A small self-supervised image encoder, trained from scratch: arch vit, norm layernorm.
Rows from block 3 of a small self-supervised image encoder, named by matrix and row number. Rows with one number belong to one neuron. Each number is 128 + 24 x the weight over its row's rms, rounded and kept within 0 to 255. All counts start at 0. Numbers have three digits each.
After each neuron's rows are labels from the 100 images, of 14848, where the neuron reaches its highest value: "strongest on" is what is common among them. Only what is clearly more common there than usual is listed. The data: microscope photos of single blood and bone marrow cells. In brackets: how many of the 100.
# fc1: MLP up (model.blocks.3.mlp.fc1.weight, 640x160), inputs 0-159
# fc2: MLP down (model.blocks.3.mlp.fc2.weight, 160x640, transposed), outputs 0-159

fc1.70:148143137158107154088137131116130123148135093116138132155113163162141068084098124116156138084116131072144117150172135121118105144131118119107117107133155134111138119175121149156170127120113138141134101100161148106137113123112123131121133135141119113145132128111136139112146106133163125125125164144174136108095103139101109094107127170170124076154146086136177122133120086102161087133121125120105142119106111160131126064157135124144090063111076112164141136125108085126140084116160140
fc2.70:115103123128136126141170103137085173199111081132147102146144125125134128141123122088156128141148105105109149103116155171107119129154105102134126124160156093122130151118128183111136194100150161160116121116114101155096131148143144125106144142095183112135136124099146118158141130136127117151116135087172094163102128137102075134128103139133114115140151161159110100169087126128138121134126072138137168153126118125099135128132117142146130125112116130119091130156127106135077065152097132
strongest on: cell type: eosinophil (52)

fc1.422:133105122122135155127111086133110141124120083177135125128142139120141093128134119123138160061147142181089143163099119136141092111071123159114081113119112104112091120120145156155108135149122125151123129122114150134109122126141157160116158174130110150169105126119171152141105150162104127161120143137112145122110141128104151108133128174144124098167122150131121112098101108126084096150108173137125098185169138097103136153139122120122166145114125109179138105086123149117103145065154125
fc2.422:106150099140092152132125155128134101148171105102046148098143134156097150131151099168124128132137122103161151135159131103084133104127137117152131132185116157098108115135124139102131140124128102110135139116142098144128109111104161121078142142117113104127177112108101118084154149099148116108088128166119119155155165116144159147113097158121105192136153085112173174127162135107158119161133139103130105130110129130117151169100082098126129156144144135099109123121106132141138130140115170
strongest on: cell type: blast (32); cell type: promyelocyte (27)

fc1.478:156123111137130151163097127139113137122170124118144144175131127133152152161153103103124163126127151120100092106099139097097121106133185146099132139128133121154118149159184124120144090163153132114161135143142122165133132151094133111069136092114138147144146148161099055166152132107159153100154099158148119117100147124139140092121099161124122133174175125105149143146110128162134148128116125098137119142072162120155072108150118128172146144161118101132131134142119154121139114135116167
fc2.478:120107159130122157127098116130119129123153126127106109094114096111089099110110114119180122162127091121164142128142106104137120138132172132135104116162075115105146124134152105133134130144110154197181160108128129159102125096166166149170132116143098164103087185114126098128138132131139111155140119133127155137132110094111130181104095156152117107159144155144150113116105125136153084150138121113104096084132158097132144111098126125139147122085159145081142155154120098085161125152121113
strongest on: cell type: artefact (27)

fc1.184:136110132119103161091136137100097103085172132092161147129100183102093088126090122109133137150113125130146170126146143111144136124108146121123146102093183146125141126130149104076176145099104121124133115119140102109118135119091104102117147117147158158168112095126163090113141115101163128141144126093114122113099147147106090111111115163138150110093121115133140122127142107075150076142139151138085167121112109118139156100080111123160122073102092140151103120153134127162100144124146122
fc2.184:137162136132143156138122143136131170139097136132155138128157126096117138119165122080122119154137130122127154144153139161166132107127127083136120153114126091109139080109152122111166194090154135155131111118118083129070128117129174161112117087137131109095101103111124108121123136133138129141146132127134149115137143134150118103170091149132131108170100174197106110165143141138134088138121096121139112105121104131086112156138066124112135146162106143118104117183132111128126103093074156
strongest on: cell type: eosinophil (94); smear: peripheral blood (67)

fc1.565:137096163112105104098090132148167117135128176120133127102146133157134108098109134058121141100128107202161148104123072109133103105108149124136129144124126117119131138119107121128138090114120165136155125100143137102082142112115154127092174098136096112146155127114138069124111166133143118112136123119157126175135130161121123128110121172150152141152121172133133125135121168155135128155123099165110114082099155136156135088112184129165103126129182132119141158151142125101143145100103114
fc2.565:145146124089122135132093074122121133140126124160123134148100140138101117140128118157145173112148156085122138167117132147155180131137121127142134133129085097133131202117126123124154120116141088126111139112098175165161103189121100157136100129060162130139166096082126123134155126139113149111120148143114108097092104115138124123122129087140147143112103157141134157108152094115146115153162136091152131130135122149142158165114090149150111157150094081104100144089105116128093150140144123
strongest on: cell type: segmented neutrophil (46)

fc1.96:122087129112152188106148093148125139158142100160129129118086122134192146121092172101113132131128166128128099122100150158125066168139106089156129087131131113108174092084107123145110135120113098153145108168148096165137111166130125140150114138153120140103152142131130120124090162093098148156125162132119156115126143137103141100107101148155113123134124118187105125106161112130110136148141093123080148091138118172069162136143120121125120114122136104161110126114131104140142143147113134
fc2.96:155138145108145102173120103115134114121135165113080084167109158129122118131120108101123123078130100086070113182146133130140170125123116137140097143145124137169127138109137152120166154152128116109120108150095104148139106115160095112118143090115153157132124101114147091171158112172139153114143114116134092143102110154084145161190129140089135144164122167086125143113112130161127116120128117090121096153141165154153116145113158113115101130139120155120124102176117143086133131085140149
strongest on: cell type: blast (28)

fc1.604:156138125114129116146136172146096129134135152127138108164105128143147120070139138096130151161135117133119149135124150199137156083141127124135129115103137174126174096158105122124127123113103157142153125144106105127122085118131112137135105151140173114152146095155113108147102117149158136129095131117071156119154121155167141113105148114113131123134142104152145116128157106122146148096098176099110121124093131154084100081148134148079138132102110087105136164097075108088119153077117093
fc2.604:155175121140160089105123145121158116131136104138128108147145103151133129088125177136184111125119121116141122124142135112119152089149148109161122119130107152127119117127123192146094106139135141096160146188135164097146110087113152115113148163148111124127089143109144146096114114114125094130132103113095136163127108126105125095171101118164144130102132173116069111147094168103142103170138143151137119119115173142151135081107102135170124146173125148118080100128115117149151107097126095
strongest on: cell type: segmented neutrophil (44)

fc1.334:118124122112127180145154167150101108139186131132085122141146119123128172116120126139119149093108139157109126149168136110151142149126091120121113118125125103134127099121097112125107107145164107134090116127094100123113091061148087113161157143143113147162146183121140149133141096142148137133095134053149137152140156134104115099082109112137095129149166136120094126126173177082124157135125126167122153155098140144145118131096122143132115119117130101165161117114159145138140086171137146
fc2.334:117132125118148108152098118135134159121135105158151165143143150152173121154140133130131090168145082125141153138107142152086177128172095144178135125123119097117119134144167109114115159139121154092095141131132105117145141102127130132139121123110151119116109155134123090157110154145138142118148097155113142095108100111198119136142137106097157146151121122083178108084112131109080105127129106072149137119152072145169106103082144095136141141116145146137164087100121140125097112159142101
strongest on: cell type: promyelocyte (41); cell type: proerythroblast (27)

fc1.610:136140150133112166126117150125111125137127128167117110098108115159116139065096124170104104071111124116110105157108105114133141130142129110113139094134113123101104155124114138075095099076111098118151124077144105142129115146151097121143124117114149124102141118140115153099131118167185134121151161151128121092127146133175119115085070149106101116098130143123173118110121110149128163116135126168117146125122159142117101086112156111137156069140128168110096132132180105161124123122124074
fc2.610:140128116110129145139113189124119081152145116126092165146141113095143116145111123122168175117155129145087119140144085125124170107187094141126108138159100092105117123163162181111151117131156110149164140166174142082143142122157132132106114140122062131127138117124132155095129142135073120131108111159135093142151150120136158138139147150131086114104138096114105136147137154127155128114108123154105158088156107127129116099110113135098144081100085121120134078159120102130153151129128123
strongest on: smear: peripheral blood (40)

fc1.35:118130140156133149101110074070126097138136116085133132117133153076135116125100160101131098094143138140128119157111128142151127173119099129136104129144129160107178101129080142120097179129141139119087120158129152169158081096112139106140122087146161103157088136116104139152135111147114131116104126143131143159109119122169135168108148099144097083130145099124142115142135102085117161125181115092115123156120100167119164130130122155117131131126144136129133148106185132099161110163130091
fc2.35:128120156137101119158100156134148147153160109161107132107141107132087130166135102106124140128099133149076121108135152101095115158131123146132136131105098138145128134143152138148166090102088167094166128164138133097135182104165097169120124140098133145106185123105117111091115167098143128111140129106143067124122135127120143122123108115135157115146133115133107115117110114102187110112088127151080161138143189111109123125147134147142129116149100121121125096137092102148102166106194142
strongest on: cell type: promyelocyte (33)

fc1.145:102108125132110126134143158134121129117112124148129116108142136112091160157058142133132157138135064164120133094185115118167091093086117125161140080125128075093111141156116128143159135120111164120150126149085128165139093163130087090119143147140102106132179129203118121074134130131132139137121123127125160127134160169131100101108085136131172114148109140117127138163097092118124116115102151157114150120140127129112148106142151129112128122155110126143119114135092118148111153087109105
fc2.145:133106113148153119182112139124142124138136102112118140154173125166151166140159114107099160140162126083084116133111093135125149104085156093102107169137118149150111139187106142132105097144132126131082087123149163093128165147128101151121114123095146135138128116079112151145076110128140111144096163138113136125161124117127093118163155124112123163115140169179115072122137128125095118116138145089148145120142090097154159141084122118111121155121140113127164167110098130115098145123128153
strongest on: cell type: artefact (38)

fc1.441:133154138118123112157109156117136112114134133129095137123193132120139117111129109178116118149128118141059140136112094152117110112150058146155119125065132136122169126077118125084104110106134180145115160119152125123153102199130148146149182118144119124151111138152130093125142154136132128143126128121145123108139100101148106151118120090130072115166139157123121120165137109133113127116115163101147118168171142118136145112121157118105096102103133088120151135158111062129158128130122132
fc2.441:124160162119132110091147160150161169142135092125174121154092099161089140169098115138201151133103119128163102119130163156104178108113137096148132134152138175124095107111101162094124122114095125131113100153140136111122161094098149087090117122107116134130116130127150139149111136135095126146110140105128115142130129136107137075132131165128147112115094116105083133098156158097139130137156129188114150120126154153149135109142081083163139111101138118119137113115102153098163147152132128
strongest on: cell type: segmented neutrophil (53)

fc1.426:148108125100173108108140174148136123141093107102129118162103096134144122125126136155094158151117165128150130169100173129136127160129131154153139121090123147133159148121150127114153120102144142071142083128135148089091125111113150118090092112132127132111085120122136133135124135159125134177142097094137142122135158108159091106124114110155137121156099132167107166094146132126195157140093079131122150192097121111088124086120129092111179146162147157121152132134115146127131104146135128
fc2.426:156153150122113090127148116121095112097160124165124128098101134097088119107148121123187135148096127152125116115136119114180129089142093119111183107153121118117136125159144125165115140146133106127123134114137103162118131165121142126108143142119155116156142102144107129105094067122122099136112129073120152152160092147121166168147159154100119157132149125121138118147133170098091155116140122134164109090111116152154094142087159125141077115141110146117097129149159091162129123149191091
strongest on: cell type: lymphocyte (50)

fc1.632:148104139139138144122098104125133117089122080123121090108114152156115103103099148136134152115153114128116136161127107110136145143094134096085155130109131145085109091165074122153167097110091124111115120108111114113106154110109116133140134158110124145165110084098161128108123119151166136118145136157157138097144122094030140117107174131146100106116141138117158110060153089099119107130128168128125086134132108132140149126130107100139153111116111126147090109096149127153136099107151162
fc2.632:095151124116099140102165154148101159117155150111161155091121131077112207150137135091149131107162121089134115074144129102150120097136143133156104136135172151136132156106149143120145144141169112090140135108180096183142120125124130153066130094122145100123129126151102095105093150112127094125108144137166136151128146150115131113160135132096121160117115098121130174143110138109154079160137108129130088139137124104103122151106116157146104091153136141098125120133121116152119141125090160
strongest on: cell type: eosinophil (30)

fc1.234:161176114126135092153117126095122089143117141099107173126169142098180107127139131121125101106144113083134172113078149113142074134126144138140108112126127127128115142145130096125124144141116156097124131131093157140126154110152104179131155108134132127133137111175097101166126112161174104093155151108151092141158159153189113121120132153097150136131097135131125140111164148129143115152154124132120099102075147099141136132096136119149105129100141123190161156129169096120124143147108089
fc2.234:121128117131114167114181125144106108132157162154100122162094112185125126135169130134118113112126144148144113096121131116176111094110125140118115114110137107169139188150080136112144127128067116120191140101127132177165132150135120139156094139097153151115133158131130148105108113127103111144117118103139078121088132085130137118087124142128128109133149155148128097160109086111142171109173160103124135134135098106113147136142098106131151121114140123098128183130128068137145130087139156
strongest on: cell type: plasma cell (31)

fc1.17:094118107152116139120147151124074092117135145167120133117153099097124146128134191121095140093119096120148118136141155136151131109120126111120097109120157135124113085118089180137140106173106138134134125124121123131148162099164145088182121086133128143158167144139075087149113148098168168155080132111137132134088121135151130135120157150105105136159142162104138104144174114092107150100090119182143148087112144149105111133119121113085120113106122114095154138111115163129110148120140143
fc2.17:141119132126108111108096131127103127153140126132126132135141154100115134117098101134159084104124135068152155125138103147110169118100093156179154154110123120109191115140175109121142120140091154111113164152151094113133082078143091133156148084121142136103074137118130093100163121123163132127151113174104169135136086141137122125129134127107096112134081138183128107124136115106135174150118147118139150184130123104146143113122142153109156157168157106139109113132139110096142145102161127
strongest on: cell type: lymphocyte (39)

fc1.55:154135123117124122133082124182114124093163132123164115092109136114144169098115111118131146174113114143115133093139135111148092104145134084134104156142154145139128134155107123139139102088121158137055092124121097135116120112108063149082137097157126140146112174168143117138093103095137106170156124152106079135097130143108102150126112097115102079100077127144092107105150094139153093136112121118110133115156124121108161152130131111154127099106119158091114108137154124136119128149123105
fc2.55:113131128123120112126172120111120151112150103151089145135146106128095084139179124096141123130155158144115152140131094121126113124127131110156171108121094126127166123116151119148122137140171157103177163110141114129130130118120157106171137144138148126138147117134110153091129126128135147113120096070137188069180137139149178147148142165142156105149171103137138163111101121123115154132146119088108124114120128140123090086157104117102096114108093101058154094110113155103132106093128111
strongest on: cell type: eosinophil (78); smear: peripheral blood (72)

fc1.519:123162135133142141098158123101126104151088101120139121126133135090128163114136138129138131112113104135125099155141127119143146144117090115114142111175109150118115123143129152097130068088122154121115145173154127133165128134137165153087108113144162154083104103084162101111089084090136110122112172121157117140119165130119128110129090091156135089139148166152113149122157186185130117145095129124150135112122080097112184094128129091088164123143112124126100124122128083122107103145132123
fc2.519:128129123152122133163081137142114112131142097133111095125106156158126083149136128145101112154122105154129121075115137110111102135158121113170145126104154117088123115080155107156111139163124094101150095091150119136106089134137154138143097177130131122166111132140107189130156130111129135140148112162122130088118132105142147167094181166074158102143108093105121121141114133157106137105121151125158108094109126173153093163132103158133145110135145154099148142147175114073130103122143140
strongest on: smear: peripheral blood (84)

fc1.326:135103167164114156079088166112134156146109129155100106121153102149173141085140117111117101130103127171142115089120122127186163140132107175136138152117129126130150117119141151133119114117093111117127124126145108131129128109107106112138106119081165138131144175102118150085112134134144146123132093133116095146118170084097101131152122137130119141119190127133150199109167106111096109114129097109157130133136133131093143083121110084105088144125114111137083109104105139135133112113130190
fc2.326:137179122112143088150115135108092140100118166137119178114136131100154089152122158135111113151120117100067131162092091156110122123115084114136121121135135119148127135136092071119143139174110128143140159148113133141133137116127161133131184114130120120151108080133107126082145120148124053174137159143156098124127133146124107164115163117129155107185112103128152135130144140115119159115121152074107132125111167104143078113145154155171128137095130125118164105106109116163123135134126122
strongest on: cell type: blast (29)

fc1.564:132157148153153114186146107080130109150131141131120144099152159143093099127102117099105096103121177165155156116150075102166118134150159170110125163146131128074150114088114139158112143109165104134134111148094140110090110105115089118149117142135122132124157136134131124088106175106138103111126104139100118149147151144126147134175121168162086108114136149141132125141123098125095155120102148156100113187128172129159122157118110143121135095123094111131116105111109135135130182095109131
fc2.564:168097132099108124193101148135143106116095112163089102138094128096156144122142102146120163139153131105120102066100153155104110117152138133168148137073111094133114150113154133049138152148090162149096098140135122152159131128135141110136129137160146146145113137127130104166146133107135125137083170107148142128068136124123092121106124116135148125117125144126154129134098122155143093166154128098137156111076120139142125129117092167169103113133102151159154137139107096130151127148125141
strongest on: cell type: plasma cell (35); cell type: promyelocyte (31)

fc1.580:124178110092139106116118134116104128127125136118132095155113127162125127144120091158098149127126134141118080129124166135111139120097119123155108121123146148143162141152120139100126158114136098129077098111103145128109139136142121104112149148140134168099120185104080107143108104094133130137200085124118173149109129066176100084169127139137110097111160117127108133092149101150172104071131151130121143110132103075138139101121113114138146145123144102098120135133105171125114110155135076
fc2.580:142121121132120143111086095114129153159154143130144156105131171125131128093134175123203109159098102151112157113136113151143128119114141128115168128096145117104114158138136118154123141079144143145130091145166116146111157134136131108090137163173111084146157101153132129112095101209110129125085123110084159121124158135113101122104123135131090165136120135120111124176149138127146108155126126083083125131096155130132136136136140152098137124083106144132125085158105104101081149106128151
strongest on: cell type: segmented neutrophil (52)

fc1.159:135110099111117096103096165088165131171098162169109124123125094118116144164105105142120132163121120181119152115132138143145138109161140139165114100145094169142118118146102128135151173127147151109113118131151064172141142128171134150134100119107168134113141128167139112109115106098129128137130135146126159158081097116118138128121095147082098145105114093152140114144149163165118127129090151091139140117121147105072120095152118130088168096115129120076129144105111147111141173152126121
fc2.159:132137123109147137123177128127109168139146121136107116134176117091090126124159104131135163098165089098131143111164117123150112134107153145104164140112152131116156111106139149123075100120135135182137098138131118084106123089146131114108110123135112139150133121106084157096133134104115142131148109106155135134138112141161118099090131117100167088134126177180113179142131115126080115162131159144201126150128131115140084145163135164124160093109128134114101068130140132132131096088134148
strongest on: cell type: lymphocyte (43)

fc1.33:108114117131121122148101096173115153136137125102150133130120117097120112111130121158108134090140085097122148123127184138116130126138114160098192140145121166193099102122083116150154110112103146132099120166130114177093148131121087161085158144134106153157131156129140182109106105126118156154138151119150113152127130121146156170119164105138120112104068137135123147115115111077090160102113096126121126170120117139136134094133149097087085113136142165127121113149108152098148151143134128
fc2.33:097129130151128132106151147130122094141114108143068122082078153124147129145125164103113128139148142115115137094111160101119133133091142153175117141144105137150111101154139134138108146150158090144121140082185112118099079106124121132130098134136103149145120138175120135121143175135120078129098125110146147083153103104159099085118154127134177090098126058124123129135122104118120135165115144120139156104113146151153126119141161137161132194148149144099155167138122137132130089148130144
strongest on: cell type: lymphocyte (35)

fc1.28:105117164104146128091151150105125120138131132143136127129141136132094140149140119169141119098129150134107154109088154117132118138110101161062139145111144123167177134158090088118141151127091099144160159095132082128138128145138094151143133143111135149131092157142088136161134120172107133116185127113133156084101172146114114095134155152136099094106151107157101134163154116130148140104161146095161105102139131148088156106101156147139160153198129121110129112114167137126110138132095113
fc2.28:178158160151134111126169095128108131105093099127090121159115150127136100118119147135135139124186117098172105161128180120108124109139157116171109102098151125095097138078128132158100110135178131128135153110117140174122146154139150130102112115131148134151146100095112163132136114097128134144093096109106101147137133078172091126150130123132133098156130100099110167079094147122104130132123128125118128126100150138149092139138104106142120131142107191126111098170131145091157106159147159
strongest on: cell type: blast (26)

fc1.502:120125159149146136160126073147164137154109102117133150151130136141104099080113142112135166119152119164153118135138124133124154122081125149111132124151113151138086126140121118158112138134113148144209133134181115167132098166088128122109109105121116123115090177143078104157089160139122102106099173120104120156064148156164146124129103138113104133143106147104120128125109109155169143142142170140081105117126162101127106087136120115125123126169122127136167131120152176131130120149151141
fc2.502:104128104148105130118092126133177091126155145171175137091112084115135133109178110159145157140123126078146154116135157088135145094147132100147163147106118110090091124115113120117126167107161135155171131126106124130122128144139136134132123152107090123136156089127119124073113146091149135141129084062128133176146108074096151168111139122134151086168128113100148130121121119131109163130124157130128120155100115136164096152114128143156116129095145171092134143146137110163131120109154125
strongest on: cell type: lymphocyte (58); smear: peripheral blood (48)

fc1.520:161169093115144135092128163110137093144135145102146105138118069135126153151133088166108127124135140111143117126126138137080084149150116135131161111112132146154108140101100173085135140115155097157124145158116127134139129086110093136135078122124114138105134140129117141109098165138149094144155095095101142114135120131130131051085151129135106144069140122101123138133085153144141148126121135133135121155105132120167173062159157137124125116118183134154119143154174169136122118143124120
fc2.520:105115120099153170134081115143090109114144112152102125138142095127119095128137112177129118091125163139106131107087137124136118115141137105150122122198139131135164094164143118137141124133134140076086130115126118096131113144118124141113159095095138162183133110136144106121137102141141132119078119166132065136150150134132109148147168127124106096153134098139151133169167122123116157090125102143093136120145121197115119138117117172172159125170128161099109112133088138153131139143089125
strongest on: smear: peripheral blood (88)

fc1.575:128124122135127157152157126142146133166117147161173097164119092175133156133163139123157115100114161121124104178096151103127117102151113138124123099128173117104087124056138131123170129148103126138113076137106155127127134134082127120117152129113131112144107157090132118135128115146163125126107168076161097149125155169107095079116127141115142118123127133128103119143126130105082115089160148108132136137084096132130124176113131124119136129097114113199109142110122137098082091145136144
fc2.575:133127120117154138137101145143165132116120089074132135103102158130122119136137118113111156135147093140148150129163138145139141110115145142095063160170096149125142078108109142122081092141166085136158130141153129132091150062126156133121159165112124143148137132124084117128102171098149132136112150130126174124112132128139125150196111172109132138146145130120133132117116119125081096118121179149174114152145131111116097109148122123165158091127114127102076127136098132165107113095137104
strongest on: cell type: promyelocyte (45)

fc1.250:130128144172147104123160096107131175131103109151125133130102101148097159175125103113158098108130147132146103118106102111135096146159082105113094143137097123108146173127127134116112119130103113160151099150095139143136115125103112120123154112142097166109113134092163132115131151144127122134174110110109117088138095079125084099147140140139073120140104103126119095107169119115153106139132147140104152149170131080138116079094110193134097174167124105131138105104118148138129128162090153
fc2.250:162087123128111156166117123101119139116075126173122139117174094114100139130124143144138126158164122116101119154159175136115156148127134105123104148122112124093112104144132145104136143155105118169097143113099100124107132183158133131160112117103137116120118078099110095163186125161144122078133123104115120159174163101187172132151165115117106103129122159151157161109132105148123071099111117102121142126128121108114177106128126108145118132120121121100117097115111145155164092140117130
strongest on: cell type: band neutrophil (26)

fc1.229:157154147136138101195160101102158167144125151160183129105155151103103099107147133132130130110144120130145140127079165155142135090113166115140104153166130131135106183123140123174108114139119155129152123109132139088121164145100153133096119124168148101160169110128088134127102127151148144133110153109139139102081107088117131124099103122104131111141172116096165143173095109117140117113142133125136114156076151127097125151101161098149120148088097150103131100104104106128149134106112122
fc2.229:110094100133144115127109099148129090158140119158123133158128155145151148170112159161138096096143097147124121087094122129091138140167137137099133143105167127126155131165116140133104144155181107106116106175124144129124123142126103116146104108140103127143157145167114116160106084128079101119166118111135123132092159106116166123147180145107130157134149178123085109125150147104117095089116140156079130090165114155139099108112130110136113096143170135075156095119131144128165142139129157
strongest on: cell type: segmented neutrophil (48)

fc1.148:167154148153151175130145132141129105127128144138106110114166091102149142098154092112114134118171143155138131176122088119150125143159146098135118060129153133101138105120142120145124104103117116137141178105156114130162115132126114069147133140135175128165134156120085142144131131124114099131080137128108084114157123137093099121102123147074114133108124125106130149097128081113134108102128181131096113148068152099126110141136136143139150128145123095093141126085104144084180123104117143
fc2.148:141103097115137109159141124126164189152133140118132138164103167093109136137113089143129122118165076133141150137168108129073117146142147144125143142109119149098107157129129078158115180161122154123102139141168145122162155126110097146107144146155131095143107104141161106142132116125145141160107107101101174150096112081130137124146109117166148091168093112118117113138128140128134158152119074138094119118133120124111125085148108082093116175120091135143114144174094104140104110118142116
strongest on: smear: peripheral blood (67); cell type: platelet (34)

fc1.319:166079110103150125086124107146176149124139144078089149168149159137113116107124133116131110171101140200107125112147115145136126146120135097122103159139107142138128117120151170124153138132122122125122110138149159085132116153122137137112125112095149108148151080099143135134087169168108133118084173090145149146084098108125157146117126134113126098135114149082161086119145123119125119134095092151118165152101148140073170093122117087115115120093173109121131135140140108146112136122128102
fc2.319:135129117136142127138128114128130076143123093137134155102110128129145166151098095136126125102174129114163157134107130162100120080101113128102069112177171126088178114108125078109132117120105097104130162136151110150110144091130118136157088140152115155156119165144141136184131154103166137127115123127107115116129144125156114147126123133122115174170093141143084128092105147103141136097097153120131104156156158112139129095138092090187131132167140120117138097119131155108136111155165157
strongest on: cell type: segmented neutrophil (90)

fc1.284:154082120128127132126139111120139119117152123136152169115133167124178157134140139156126117109159101168138136112161129063105106149142160124211108092141119094093113143138131147143143109150134118114131141156107113132108177166132109159112133152100141101113123100147145116098092137125122107137070133159099128127124132148083087120135100148143148177151165125114131134121154129138116110151115111134119155131152116128063079102110133095134143125122092095106173100139121103097094148147163133
fc2.284:130179168151116142077169120147132147124120155090104119089136129130132109116142129105089140088127128128129151135095141138159135131118115095106152111108149156102169161126099136137119137138072124097137155111176134143186108123093159110163112123152141108107111149096082170161140108150155104108162119092132105128142122088145140153133134132098128146124135151091140074099117095156081118081120140129166147137120120140121149152139100149107162124131149126134104154174125152107117131115094174
strongest on: smear: peripheral blood (91)

fc1.438:166130131137114086109080096140119085132070127100141090121095117109105115115103123109111114115148133143110106091138157112127096150073156130118132135153185109113138160149112121149151112147063163120134151088092114133116123118121063144132135156153083114155113129113155090121103113127136142118143135169111125106129125113074127143106173125132142143101121133145118084126143091112142116139131101139097064119116152141134137091103115128131112111105145110124073143150148091130098107147127152
fc2.438:104159134094099170104110130126103161147126137163118135117148130126125096087151123125102094109195108151109148113102137160107152100127108126169130129128136094163127158111113107140111114143190123148145092145157116137162105154152158106157109103105132126109153136104156140142129161129117093122146114057127178096157123141138143132136108156150118150101116134162123067124094131156159134127131078138178153125112100125124129144156124096106153115146109114089108119113131120092124134079146166
strongest on: cell type: eosinophil (78)

fc1.157:131120174144120126101145144121120125148104137182117130126140143104122130140077121162121117094148150091141118116116154103131126153117138118163109134092103141136093155141088135135117149122149189170122146120143124115143150132172142139141162099142151134169110129101142080121120089132101166114158072129105126114125110118122140133117126146149179099116128105164131105104145152141159123146113130050112070118147172132117068074164124132079109134147152127117134096115107141126102148117144116
fc2.157:158133126101132125111131109133087112104154070146139129114116123139166131113182105127164120156109132169162157145142117148139118124142097146153177107143119084097109109121127135098100095138119124127156125156123116120130132102145139119154081126093134138115137096183110132062148172139179108145121145143146139144132146105116103117130135125103099129186119124125118143132141151089113136087115156133147138147139075100169099105124125076137163128097136141162098170085153152098152133099127141
strongest on: cell type: blast (35); cell type: promyelocyte (30)

fc1.136:125130128129112157155131122132121144113136135175157126116101122092104158100116139138116067120108098105113140128150149161109139132101157115117120145093142133158135086132085147146125109167120122203109127116105134129132139155127109098124129166160126155150159110141119111119144089120167133147150095104127156118086137099181125093132150124116116149132177117145135123172141133102113107130123059162136102110107128097111128155111176118145080130088117084146154130076129144140152170110161150
fc2.136:101095104169125151131135139131135081137162075161109115123156117143177113154152144117146129093176123074146147122162096114099157090134092147138142159132122111102137114173133102147126132155148129115075159157126119124141109155107131138171155136095141082134076157132094118122162132131167130137098119152107123111136120130168126111095163109077144126116102185122174077143154151108100114123099143132128104157090125123140138105122134141134142167162145133126130110122134119140114110102102127
strongest on: cell type: lymphocyte (49)

fc1.600:138089121140111129133125126142098198159123116139081136126097136167099144108161121107128114113149125138168117151160149096124139115151130108112138129153109140111143123113144126055118070177091157165119114142122120128091112115109136157134167133137109114145139162123144116100103109132109170089135152077060134093099126158100153110118108096094121156121130148127116103120123116133104084108139128142143155145106080138086129111147111090091151137130100089176140139144116132125133149114118137
fc2.600:135077115129138096165153129161158150126078169120162114134120135158183155104136129094148093126114112151139108148109114137177139152104147119104099140100126123110099111106162178101122142105110123104102123150118158150110134146108161077129113170117108131132158094128156127142116127122191101095134107107164131142112128108124089117111145162146146127108102091156165130128105115125134134119096104160131121099107156115132147116091124180104123133116150158159140122094090143195125108108145129
strongest on: cell type: band neutrophil (27)

fc1.54:132112119133157072141131129114095130143131113104129157083081163158131120137126104115074141138145145125131114162073104166148122135100105100120129138202109156146176148166115113113147129117102146144142120128136149106130125090122107102112102124131103145107189113113111143074079098150115132142125081116126135130128145111086145104150154122106123110097112135138137108101120169113124119150134084088140120142114176156110156111117177117100119137090150105113130153141113127151158138178126120
fc2.54:096158101176120079188107111087137144173124102136071129129116134100133122116118080117101146123135119129162133130139145135132125094126147097086108110144125105136153093134135143135122126099165102112161117138148086130155097134165163122098101167158165150133178122153155146148119183119136124143090155163158132154110107123118116147143090103125111113108123111082116148122119120100116119130103146146118175122136125112141172162166108136127155125136117110084095109154167128142131121133171155
strongest on: cell type: segmented neutrophil (63)

fc1.415:120136106054050120119132150151137160175129130139129139135147128110111136125167134140118124141155138102147130095172102118141111168144097040081042093093087119095119094107116155119138139085108143147123161108135124094117108115145115108121118108148153122146113147121106128062106139103140148132138128098119128148122102126139136097137126127157133165136142154100123122146099147134118145107122151138098106164143103129085097111134148117146130118126144104146126128107108105124126132142134139
fc2.415:136151105092117111165113171130161154111180124069153128165103155130111140131102115102114146157138104146126097149128127106091163136136053083118098084141131152155121172150121073154149083162126109129115126131121133165180136131110100156157147118097123148125097077101146128183165115155135126109157114124122098153124141147159130134142148123080136125166169137140106150125135142096134106154139129107134126124126119116138113106124157127088130147093151137112136150095140129135114107134103115
strongest on: smear: peripheral blood (70)